A small sound classifier, trained from scratch.
Training: muon at rate 0.01, 35400 steps.
Data: 39062 training examples, 116.0 epochs.
Rows from block 3 of a small sound classifier, named by matrix and row number. Rows with one number belong to one neuron. Each number is 200 + 40 x the weight over its row's rms, rounded and kept within 0 to 999. All counts start at 0.
After each neuron's rows are labels from the 100 clips, of 14976, where the neuron reaches its highest value: "loudest band" is the band of the loudest frequency at the time of the peak. Only what is clearly more common there than usual is listed. The data: synthesized solo parts of chorales (CocoChorales).
# fc1: MLP up (model.blocks.3.mlp.fc1.weight, 512x128), inputs 96-127
# fc2: MLP down (model.blocks.3.mlp.fc2.weight, 128x512, transposed), outputs 96-127

fc1.452,209,154,183,254,210,168,175,189,181,136,177,173,99,199,142,238,176,155,229,190,124,125,169,204,143,179,169,213,202,173,223,200
fc2.452,176,178,207,174,219,209,213,176,195,222,208,177,142,136,229,222,247,218,181,235,240,208,137,170,221,282,255,191,176,149,143,199
loudest band: 250 to 500 Hz

fc1.42,193,182,203,271,204,230,140,242,122,188,162,204,197,215,217,127,185,222,147,224,203,179,124,128,249,150,190,220,204,151,201,208
fc2.42,210,182,193,184,256,188,189,178,142,248,178,145,188,204,228,255,248,100,259,196,182,140,196,228,237,248,225,209,135,258,172,198
loudest band: 250 to 500 Hz

fc1.53,302,192,246,185,159,199,183,182,234,180,204,177,157,275,251,260,184,238,246,231,170,180,175,185,249,186,173,114,152,138,180,176
fc2.53,199,169,215,213,168,174,174,187,163,182,233,260,175,164,271,190,119,238,133,147,268,295,185,216,184,247,266,161,195,195,232,217
loudest band: 500 to 1000 Hz

fc1.472,138,305,113,208,189,165,161,183,178,233,239,177,253,176,199,154,190,237,109,148,169,208,169,184,215,171,157,200,171,163,243,210
fc2.472,255,102,266,163,225,203,227,199,236,139,176,161,186,235,196,229,217,166,283,234,240,188,257,225,168,240,178,218,220,206,197,177
loudest band: 250 to 500 Hz

fc1.294,231,170,181,169,215,212,247,234,263,143,200,221,220,197,172,213,177,248,253,163,202,133,136,194,148,186,226,151,174,153,197,188
fc2.294,226,156,173,206,256,161,205,198,161,234,269,201,190,143,236,228,153,205,199,130,179,233,213,210,194,198,205,189,223,191,197,147
loudest band: 250 to 500 Hz

fc1.400,229,190,191,159,173,185,143,159,188,179,202,265,151,171,188,193,210,190,258,258,220,157,260,195,197,153,215,195,218,196,218,229
fc2.400,181,243,199,252,208,233,248,212,177,255,256,175,267,227,187,215,173,160,126,145,199,247,102,165,172,264,205,205,227,211,188,170
loudest band: 250 to 500 Hz

fc1.362,223,120,186,120,247,161,188,191,299,147,240,95,133,159,159,281,220,221,296,170,215,106,178,192,122,170,184,229,146,155,230,109
fc2.362,164,164,204,214,219,242,193,184,246,211,158,223,230,114,253,187,164,245,247,185,188,203,163,200,187,209,240,153,195,126,214,161
loudest band: 500 to 1000 Hz

fc1.313,142,200,166,206,133,215,144,156,162,165,168,132,254,214,189,193,148,224,200,204,209,177,185,137,193,230,169,192,144,186,166,152
fc2.313,193,155,188,212,196,154,211,181,218,219,209,184,186,196,153,172,180,222,241,213,159,273,251,213,210,212,187,197,134,227,187,163
loudest band: 250 to 500 Hz

fc1.299,199,152,239,163,215,281,182,167,268,193,200,168,183,256,190,223,242,200,262,202,167,75,210,150,185,152,139,203,202,158,182,178
fc2.299,165,224,218,190,159,154,219,218,137,190,196,172,252,275,204,156,185,230,113,195,156,250,261,242,231,198,197,221,208,227,193,195
loudest band: 250 to 500 Hz

fc1.464,226,180,258,253,218,221,184,160,158,176,147,168,199,192,205,219,162,182,169,288,199,138,177,134,182,207,182,197,172,188,203,231
fc2.464,246,263,256,222,183,186,218,197,135,132,226,223,232,216,209,167,117,255,237,239,181,167,246,228,183,196,139,206,208,254,196,180
loudest band: 250 to 500 Hz

fc1.453,286,90,161,198,247,243,197,179,144,146,192,205,203,177,177,205,166,180,177,128,231,151,167,169,171,122,152,141,228,153,199,159
fc2.453,216,172,203,277,201,134,159,198,148,197,188,148,182,177,157,267,199,206,235,165,225,214,209,201,192,179,168,236,226,176,179,114
loudest band: 250 to 500 Hz

fc1.202,234,173,130,170,270,245,212,179,277,190,240,180,174,145,211,144,189,264,225,148,206,210,159,306,161,225,204,160,190,133,173,161
fc2.202,252,130,221,129,262,182,219,173,210,243,184,213,194,151,212,218,195,186,193,85,197,201,189,198,180,200,223,187,197,200,206,167
loudest band: 250 to 500 Hz

fc1.456,247,148,274,180,248,180,150,227,236,208,191,173,160,156,223,265,254,208,243,171,241,157,137,172,255,284,238,187,236,257,136,197
fc2.456,149,233,179,242,150,257,277,177,189,180,252,203,266,266,187,125,168,204,172,259,153,218,280,232,109,148,161,190,199,117,248,199
loudest band: 500 to 1000 Hz

fc1.350,176,169,216,195,216,229,197,164,219,229,187,119,206,246,219,190,193,218,213,129,189,161,146,174,151,246,158,138,163,122,170,112
fc2.350,184,131,207,155,200,234,217,160,229,192,217,142,210,191,219,201,212,246,256,196,200,221,239,247,206,222,224,184,199,196,217,196
loudest band: 250 to 500 Hz

fc1.417,271,141,144,133,240,230,186,199,244,256,188,187,221,181,181,223,149,189,222,207,172,189,133,179,190,167,256,164,158,163,187,160
fc2.417,225,227,140,162,193,93,225,254,199,221,214,223,207,155,197,197,194,211,235,208,127,220,164,156,200,191,263,206,194,135,219,142
loudest band: 250 to 500 Hz

fc1.501,174,160,158,157,192,252,196,192,311,178,156,233,198,158,160,141,238,190,180,299,221,203,135,175,206,244,160,193,149,131,196,208
fc2.501,224,213,221,182,197,155,246,233,184,248,261,135,180,209,262,248,145,243,216,106,180,230,243,242,199,192,255,191,244,285,203,231
loudest band: 500 to 1000 Hz

fc1.90,171,162,215,211,113,194,237,186,142,226,213,190,196,231,257,235,176,208,169,212,150,187,171,192,168,127,159,225,180,118,184,244
fc2.90,195,272,149,203,220,235,192,251,200,209,161,213,205,217,185,196,201,209,182,254,192,272,170,193,192,181,196,162,171,207,150,256
loudest band: 250 to 500 Hz

fc1.336,156,118,219,212,240,235,174,146,146,122,193,189,199,270,150,188,217,171,310,222,185,183,179,169,199,125,215,192,193,181,170,202
fc2.336,189,280,199,136,179,205,216,199,187,197,230,220,124,192,239,177,180,288,143,168,226,146,198,281,268,288,281,230,229,180,207,244
loudest band: 1000 to 2000 Hz

fc1.3,206,157,201,127,210,164,204,190,139,233,220,222,241,135,177,227,192,176,231,158,224,122,188,199,170,278,215,177,193,226,201,130
fc2.3,213,251,193,304,202,215,210,200,237,185,195,186,159,290,216,190,222,175,170,238,165,256,173,214,201,91,170,198,193,160,199,250
loudest band: 500 to 1000 Hz; 1000 to 2000 Hz

fc1.295,175,208,224,199,235,194,219,182,225,242,204,164,190,242,174,204,212,186,218,199,129,214,229,170,253,161,195,206,218,241,152,184
fc2.295,241,224,198,163,191,220,183,194,190,188,218,207,241,187,228,169,207,217,192,216,262,201,150,242,155,253,201,192,202,203,230,187
loudest band: 500 to 1000 Hz

fc1.65,294,209,200,228,179,178,161,168,203,212,211,240,126,216,142,234,178,258,202,163,181,220,158,170,164,204,202,180,187,186,225,181
fc2.65,101,204,181,148,217,190,213,235,180,214,171,204,247,178,234,164,194,159,219,241,239,190,234,206,257,205,216,191,188,207,210,206
loudest band: 500 to 1000 Hz

fc1.93,207,162,139,164,237,203,137,195,174,233,164,189,186,210,128,164,142,122,149,166,188,234,163,167,245,120,221,173,103,177,223,137
fc2.93,166,245,117,199,223,147,98,217,168,269,210,173,207,131,127,154,260,225,221,137,151,247,251,195,238,188,296,236,169,223,145,133
loudest band: 250 to 500 Hz

fc1.380,161,209,181,188,220,205,264,253,263,200,172,201,174,217,179,237,187,171,217,189,185,149,142,231,179,202,159,207,171,139,213,215
fc2.380,227,118,266,243,176,195,160,177,162,213,170,192,223,182,190,185,207,205,241,216,256,229,206,146,192,224,186,227,192,274,181,171
loudest band: 250 to 500 Hz

fc1.390,156,222,212,216,214,188,171,149,188,195,175,211,217,208,147,147,174,198,218,215,148,194,284,172,172,148,162,225,210,148,126,153
fc2.390,188,236,186,183,175,214,239,186,242,169,261,289,269,198,194,191,172,182,155,171,181,274,276,138,174,223,205,201,218,209,237,178
loudest band: 250 to 500 Hz

fc1.261,267,194,216,203,193,247,207,173,197,269,234,276,167,227,113,203,165,127,203,183,193,170,170,186,225,149,130,239,86,173,180,210
fc2.261,115,262,216,200,189,216,180,189,152,175,181,207,282,170,96,157,242,210,216,173,195,243,277,190,220,165,210,235,191,191,160,144
loudest band: 250 to 500 Hz

fc1.254,171,94,171,196,211,182,75,227,204,237,188,191,269,243,226,215,148,190,255,229,156,204,137,153,188,172,218,224,147,161,252,167
fc2.254,253,176,175,171,145,120,137,234,227,201,128,205,191,180,178,250,209,200,210,237,170,148,143,184,179,159,207,178,194,149,172,235
loudest band: 500 to 1000 Hz; 1000 to 2000 Hz

fc1.122,200,166,165,199,210,210,165,171,263,175,209,195,113,213,191,195,227,232,254,172,220,142,191,194,134,158,118,149,197,127,173,171
fc2.122,188,150,211,206,211,239,181,182,166,193,225,147,279,173,220,216,130,201,180,140,189,193,174,247,201,193,204,217,176,145,179,236
loudest band: 250 to 500 Hz

fc1.72,191,206,242,175,205,234,197,182,162,236,247,258,166,307,235,221,188,167,228,242,200,198,204,167,200,193,200,166,186,203,249,211
fc2.72,202,199,262,225,167,276,159,194,174,180,223,240,191,125,239,196,195,274,186,251,216,186,169,284,213,261,252,170,187,113,217,255
loudest band: 1000 to 2000 Hz

fc1.57,235,228,225,181,184,211,167,149,223,238,152,154,133,201,154,151,201,153,236,239,223,136,147,186,189,243,158,188,199,200,275,245
fc2.57,157,116,208,196,279,312,216,221,162,191,226,269,233,136,301,228,162,184,183,162,214,239,160,252,182,183,239,228,206,185,154,219
loudest band: 250 to 500 Hz

fc1.283,189,161,207,229,236,209,147,160,255,158,237,194,144,179,180,233,198,210,221,190,198,130,204,192,156,143,151,201,245,152,166,210
fc2.283,241,113,209,231,208,259,240,205,155,153,206,159,224,150,199,216,162,198,272,153,241,169,170,258,177,179,186,193,176,157,184,204
loudest band: 250 to 500 Hz

fc1.270,286,148,141,175,247,200,203,229,216,257,165,204,235,192,162,212,187,176,263,217,143,163,134,147,178,142,243,168,183,147,182,128
fc2.270,236,193,188,143,234,154,212,238,206,246,177,219,220,151,168,187,200,183,201,213,155,203,136,181,215,210,296,223,197,139,221,157
loudest band: 250 to 500 Hz

fc1.127,243,174,282,194,179,246,163,212,189,198,139,143,146,259,144,191,162,256,144,243,150,134,206,136,185,132,118,211,151,162,216,163
fc2.127,244,241,184,177,154,135,170,189,152,186,123,153,225,150,163,154,252,198,204,195,247,198,297,175,207,171,181,237,219,183,209,119
loudest band: 500 to 1000 Hz

fc1.96,283,200,148,236,194,177,146,143,162,176,186,258,166,163,227,244,122,107,144,226,182,197,165,144,221,189,202,167,122,172,184,202
fc2.96,133,235,228,167,178,228,172,224,197,168,139,77,156,225,219,187,251,298,229,226,256,200,248,259,210,219,219,217,230,245,244,230
loudest band: 1000 to 2000 Hz

fc1.195,259,139,190,188,209,188,137,145,209,219,186,118,160,218,191,171,112,251,239,196,188,186,163,166,235,196,155,174,174,150,199,206
fc2.195,182,217,182,178,204,181,141,197,173,159,138,303,157,182,256,254,148,209,125,173,242,225,225,168,211,194,219,183,203,223,189,193
loudest band: 500 to 1000 Hz

fc1.256,97,200,183,198,233,150,192,197,202,205,140,173,256,237,201,173,218,234,226,253,191,245,244,219,235,239,221,263,193,118,208,156
fc2.256,261,215,168,249,118,268,204,159,205,157,237,255,165,148,204,226,221,129,121,174,196,167,153,156,237,185,194,132,193,234,178,228
loudest band: 250 to 500 Hz

fc1.50,291,178,225,175,146,233,199,208,223,139,158,208,212,223,258,143,141,159,115,208,173,196,158,155,196,152,186,143,126,148,178,161
fc2.50,193,191,224,247,162,171,190,274,154,218,285,192,197,200,249,175,275,221,218,211,175,209,269,229,200,224,215,244,243,191,202,247
loudest band: 250 to 500 Hz

fc1.398,166,205,162,163,219,184,142,171,226,198,201,129,141,145,165,192,244,173,223,159,194,205,165,205,212,214,177,144,183,132,241,245
fc2.398,189,144,185,221,159,226,271,239,268,179,229,165,220,201,193,240,164,222,145,209,203,161,234,219,172,189,177,252,200,250,171,177
loudest band: 250 to 500 Hz

fc1.77,290,248,202,192,154,218,206,187,174,201,127,280,195,246,235,145,195,195,330,135,202,243,193,217,145,163,228,205,178,225,254,199
fc2.77,141,142,209,203,249,173,210,212,235,180,271,133,201,168,173,254,199,213,70,258,195,170,199,173,282,231,183,226,251,198,185,185
loudest band: 1000 to 2000 Hz

fc1.206,218,206,180,149,266,193,218,267,202,171,193,110,155,138,158,262,275,218,200,148,242,221,169,199,211,233,200,211,166,210,216,153
fc2.206,178,193,252,281,140,232,208,128,212,176,221,256,226,241,247,129,158,169,190,244,181,182,224,216,178,186,174,178,204,172,204,218
loudest band: 500 to 1000 Hz

fc1.129,246,227,202,217,102,212,246,256,194,236,229,186,165,177,203,154,181,193,196,189,235,204,142,142,172,152,239,211,125,152,279,244
fc2.129,109,212,234,190,230,293,196,215,199,203,145,128,198,165,260,227,135,90,242,172,223,228,264,234,199,236,212,231,229,185,236,192
loudest band: 250 to 500 Hz

fc1.76,183,148,280,148,168,282,183,246,229,253,228,175,243,262,207,240,212,249,180,220,190,223,192,186,173,154,157,172,216,185,175,160
fc2.76,264,257,214,199,180,145,242,221,173,195,132,162,224,236,232,180,225,199,142,215,202,164,276,216,225,170,198,259,222,193,265,197
loudest band: 500 to 1000 Hz

fc1.35,207,156,227,238,241,234,182,189,216,204,209,103,196,182,211,204,230,233,244,134,256,223,171,173,141,246,184,152,120,122,219,175
fc2.35,190,132,194,178,212,186,224,175,273,182,182,188,237,166,200,210,209,301,146,111,172,187,189,226,190,207,173,151,227,172,165,122
loudest band: 250 to 500 Hz

fc1.133,152,217,221,174,290,175,142,204,157,223,157,171,188,123,158,243,265,182,155,179,205,162,128,201,182,177,217,171,227,213,218,232
fc2.133,241,163,196,229,121,218,219,212,208,175,231,193,224,263,237,190,120,225,242,211,186,236,293,203,192,253,187,226,173,194,173,168
loudest band: 250 to 500 Hz

fc1.272,328,166,184,202,178,168,142,156,167,192,181,291,98,245,217,191,161,206,231,201,247,237,128,186,174,184,231,157,143,175,223,266
fc2.272,218,214,166,211,152,184,193,190,148,167,189,209,192,223,266,247,131,199,148,182,191,181,208,144,222,212,273,210,219,245,206,206
loudest band: 500 to 1000 Hz; 1000 to 2000 Hz

fc1.474,225,145,176,234,233,217,151,139,196,190,195,169,104,243,211,256,75,228,215,202,237,191,161,178,239,203,157,168,137,132,207,189
fc2.474,205,236,176,165,217,142,126,171,224,160,136,285,182,123,224,206,198,224,148,164,206,270,225,187,232,207,251,174,223,254,226,245
loudest band: 500 to 1000 Hz

fc1.249,189,130,252,139,256,171,180,164,212,229,194,163,212,160,218,222,214,184,191,254,210,300,106,156,182,218,157,187,175,164,158,188
fc2.249,221,188,148,246,140,254,228,204,205,177,177,216,198,177,202,186,213,209,250,86,201,104,286,277,201,167,233,220,187,229,243,182
loudest band: 250 to 500 Hz

fc1.51,177,173,180,213,246,242,180,215,201,152,231,206,139,146,135,275,166,217,261,121,257,148,165,164,149,172,157,211,196,168,178,200
fc2.51,237,126,237,220,277,184,207,183,212,119,176,271,160,139,211,216,173,203,215,147,227,179,210,187,204,208,169,164,200,152,192,128
loudest band: 250 to 500 Hz

fc1.302,166,136,181,188,208,197,199,292,252,260,206,118,162,185,144,204,200,184,240,207,212,226,183,172,146,103,125,185,184,148,182,193
fc2.302,260,195,209,276,181,239,241,136,175,213,187,216,224,160,201,183,165,214,190,105,236,115,206,206,183,248,263,213,244,174,210,183
loudest band: 250 to 500 Hz

fc1.293,294,189,191,223,212,223,181,194,193,238,184,221,185,236,133,203,106,171,181,206,152,226,161,164,208,172,242,219,145,130,192,224
fc2.293,166,275,125,178,219,137,214,248,125,191,235,234,210,172,237,213,148,179,196,162,157,241,223,205,230,273,248,204,225,259,190,214
loudest band: 250 to 500 Hz

fc1.396,147,269,164,239,195,237,220,160,253,255,271,225,178,210,250,133,193,176,173,220,166,212,159,222,174,203,282,166,184,128,249,185
fc2.396,210,195,259,146,264,225,197,199,199,193,182,228,230,268,184,155,224,201,251,186,187,195,148,226,196,214,219,154,156,199,193,221
loudest band: 250 to 500 Hz

fc1.71,99,215,116,244,188,224,207,170,187,199,212,230,146,196,248,161,217,185,201,172,154,183,184,226,210,210,234,188,211,156,132,184
fc2.71,329,190,269,147,209,198,216,206,166,173,205,165,252,208,147,224,151,212,190,199,268,200,239,174,188,182,146,197,187,254,265,216
loudest band: 250 to 500 Hz

fc1.388,192,175,148,147,195,217,140,167,169,241,209,154,185,181,134,173,127,190,163,168,141,234,124,159,191,164,229,150,141,143,214,141
fc2.388,158,243,123,164,220,170,166,268,147,250,180,209,193,117,175,164,248,205,204,157,171,228,257,193,223,197,280,220,186,237,153,185
loudest band: 250 to 500 Hz

fc1.315,214,105,205,190,273,225,171,186,215,130,190,100,161,188,158,229,163,236,270,127,223,139,165,197,167,212,168,172,165,129,202,156
fc2.315,215,133,210,225,232,238,242,181,224,175,187,204,226,125,204,223,178,246,220,122,207,167,226,252,152,160,159,176,226,166,186,159
loudest band: 250 to 500 Hz

fc1.41,117,240,148,239,279,222,200,192,182,196,222,179,197,239,243,199,197,124,172,215,253,200,284,256,245,255,215,158,171,213,196,224
fc2.41,281,181,243,133,96,166,202,185,231,175,182,223,213,164,183,194,225,270,250,179,178,206,116,131,181,138,195,238,181,201,205,180
loudest band: 250 to 500 Hz

fc1.64,201,190,180,151,120,228,173,119,216,272,223,153,191,217,219,206,240,177,154,247,199,178,169,144,182,160,217,146,185,90,210,147
fc2.64,223,293,178,204,193,202,287,200,236,230,222,212,222,236,198,203,178,168,205,134,163,193,142,231,168,224,255,241,193,229,214,237
loudest band: 500 to 1000 Hz

fc1.435,268,181,168,184,175,237,151,205,185,215,182,122,145,220,257,277,151,232,211,198,201,218,182,147,254,126,175,129,176,154,178,183
fc2.435,167,199,242,177,156,142,198,152,173,173,188,304,187,191,249,208,137,245,132,181,241,218,209,208,189,280,204,186,180,226,253,231
loudest band: 500 to 1000 Hz

fc1.46,158,191,164,228,242,242,197,159,163,214,191,231,223,219,131,201,255,219,273,178,160,139,213,143,215,196,118,210,239,115,159,186
fc2.46,112,246,208,216,165,258,157,203,160,155,227,188,315,261,219,161,143,179,154,182,238,157,189,195,306,223,214,151,209,190,152,176
loudest band: 250 to 500 Hz

fc1.176,177,167,224,203,239,235,111,122,185,159,208,216,202,220,198,209,143,224,246,323,232,176,231,178,203,225,162,179,170,200,196,215
fc2.176,176,184,221,244,141,155,159,229,149,231,230,264,233,150,255,184,178,179,199,221,206,202,312,267,225,174,231,213,209,122,243,209
loudest band: 250 to 500 Hz

fc1.56,169,195,198,258,234,170,204,204,180,229,188,152,308,190,146,220,236,193,157,210,179,192,174,188,229,234,155,224,192,200,179,150
fc2.56,220,225,183,178,172,205,193,181,173,176,184,214,144,223,263,216,160,180,256,152,253,182,228,220,224,193,216,218,168,220,182,246
loudest band: 250 to 500 Hz

fc1.437,257,160,172,174,237,231,171,140,255,211,208,233,147,192,249,148,196,240,232,116,201,136,170,259,154,139,191,160,194,194,161,200
fc2.437,208,190,219,179,248,209,187,197,176,187,242,176,204,133,216,214,167,214,145,172,270,226,164,217,152,224,148,197,193,176,166,149
loudest band: 250 to 500 Hz

fc1.458,276,185,327,177,159,281,155,180,234,170,163,169,278,211,142,225,225,300,219,267,211,164,241,147,166,141,149,215,180,192,220,193
fc2.458,196,135,240,142,200,117,268,251,132,147,143,176,197,281,169,199,147,202,124,175,227,211,257,190,208,192,163,273,209,194,251,164
loudest band: 500 to 1000 Hz

fc1.323,198,252,135,133,163,185,249,195,173,233,174,139,222,107,246,168,161,148,176,220,197,207,227,148,225,164,264,155,158,159,253,217
fc2.323,174,154,210,215,235,203,169,215,241,261,245,184,150,273,140,212,205,167,232,203,225,238,174,253,136,179,168,221,252,226,205,167
loudest band: 250 to 500 Hz

fc1.26,175,120,258,176,255,252,214,194,158,159,262,195,204,216,169,232,158,174,243,234,184,99,141,136,204,255,172,186,191,196,184,219
fc2.26,193,241,165,250,157,159,200,199,191,226,175,241,195,169,257,120,153,248,180,159,216,176,240,281,239,230,242,183,206,174,193,219
loudest band: 1000 to 2000 Hz

fc1.300,211,180,245,234,201,184,166,134,191,153,210,132,113,137,151,199,238,212,262,126,193,162,166,166,179,200,108,202,137,154,222,151
fc2.300,187,126,180,161,211,221,216,220,279,195,165,162,205,210,205,179,221,286,212,176,263,250,197,271,91,183,194,114,198,126,179,163
loudest band: 250 to 500 Hz

fc1.267,170,204,158,292,226,201,146,177,215,226,179,284,179,248,120,149,243,154,271,271,202,179,213,181,208,171,113,258,140,138,164,212
fc2.267,195,218,240,209,189,203,192,183,127,198,259,195,306,295,187,193,176,170,177,161,223,251,174,99,226,177,197,196,225,233,181,184
loudest band: 250 to 500 Hz

fc1.49,227,191,227,145,198,259,150,251,168,144,172,187,156,227,143,213,162,136,193,189,239,159,173,144,202,198,210,160,142,157,193,255
fc2.49,154,223,221,235,203,223,225,246,228,195,233,243,157,197,178,192,194,194,184,215,173,144,241,163,239,175,228,210,211,178,186,229
loudest band: 250 to 500 Hz

fc1.16,205,198,189,197,117,169,200,211,215,192,168,208,248,212,150,193,156,199,145,221,201,224,271,205,165,186,169,149,202,136,213,218
fc2.16,249,132,211,171,177,188,181,179,203,246,277,220,229,209,255,207,195,185,221,275,181,256,218,127,212,140,160,218,246,170,237,141
loudest band: 500 to 1000 Hz

fc1.324,229,155,165,170,218,220,171,206,206,246,154,144,232,226,200,215,192,234,235,231,150,188,97,189,133,149,176,203,162,103,176,153
fc2.324,186,171,172,160,169,147,165,202,231,207,157,208,180,152,251,272,183,245,187,236,166,213,101,170,203,146,260,205,210,174,243,215
loudest band: 500 to 1000 Hz

fc1.190,145,189,251,182,187,167,237,186,137,190,232,193,185,182,136,199,161,206,202,226,156,119,168,217,271,187,171,193,136,183,210,209
fc2.190,140,247,223,250,204,189,151,186,215,214,145,213,234,209,282,111,185,221,162,211,192,227,192,154,255,241,274,184,176,143,148,276
loudest band: 1000 to 2000 Hz

fc1.447,245,190,223,197,169,158,147,255,254,265,187,189,178,141,207,169,220,170,259,211,211,208,241,264,167,139,173,243,214,175,202,186
fc2.447,146,181,205,199,200,221,257,197,178,130,196,173,205,268,194,231,171,241,131,202,175,156,190,150,233,269,219,153,196,213,186,226
loudest band: 250 to 500 Hz

fc1.309,246,171,217,174,224,222,165,200,215,129,201,181,158,137,290,161,127,239,181,223,195,212,181,188,143,182,165,178,120,173,240,216
fc2.309,188,212,216,189,189,220,188,223,162,219,267,216,212,151,230,178,239,184,209,208,215,249,229,233,157,243,180,176,219,261,162,181
loudest band: 250 to 500 Hz

fc1.24,254,164,183,226,233,244,219,170,300,234,229,186,159,225,145,214,223,180,269,240,222,100,213,178,230,170,193,228,236,120,178,195
fc2.24,112,185,189,166,154,198,218,189,180,167,196,274,295,186,204,150,215,224,256,160,128,230,153,132,168,254,216,205,174,184,220,131
loudest band: 500 to 1000 Hz

fc1.231,203,191,257,162,197,305,166,170,209,129,196,199,188,251,182,192,258,199,207,254,240,190,181,230,189,92,185,102,230,134,206,158
fc2.231,200,116,202,226,181,164,290,197,184,189,205,244,228,206,181,220,163,233,150,168,167,234,121,169,202,250,176,238,239,215,267,211
loudest band: 500 to 1000 Hz

fc1.73,213,200,272,175,235,273,166,196,205,212,150,138,158,233,184,171,150,223,189,191,218,205,179,163,228,180,265,123,158,128,244,205
fc2.73,120,223,262,164,222,261,216,192,199,218,217,204,148,149,161,208,241,201,179,256,203,191,200,166,231,186,273,144,216,159,209,216
loudest band: 1000 to 2000 Hz

fc1.487,203,195,183,220,216,264,154,196,159,249,203,208,244,241,186,255,197,175,235,185,151,227,249,151,236,152,160,154,187,134,143,268
fc2.487,180,230,200,274,161,181,186,170,201,199,177,251,231,247,246,176,182,174,156,238,199,234,171,222,164,200,192,193,146,185,203,174
loudest band: 250 to 500 Hz

fc1.430,220,226,170,265,197,219,146,166,207,236,180,206,236,215,209,154,229,181,301,199,253,223,253,178,257,182,146,222,231,67,194,210
fc2.430,155,208,218,248,153,190,256,194,186,168,265,276,265,214,169,166,211,159,185,208,178,171,192,179,200,189,190,212,139,176,196,115
loudest band: 250 to 500 Hz

fc1.334,234,70,214,152,214,220,189,197,210,217,170,200,186,200,187,219,256,190,258,189,195,158,197,200,179,265,217,230,195,209,203,148
fc2.334,209,302,224,244,165,199,238,186,250,200,253,175,229,249,169,179,168,259,148,219,218,220,195,212,172,154,193,163,243,154,196,225
loudest band: 250 to 500 Hz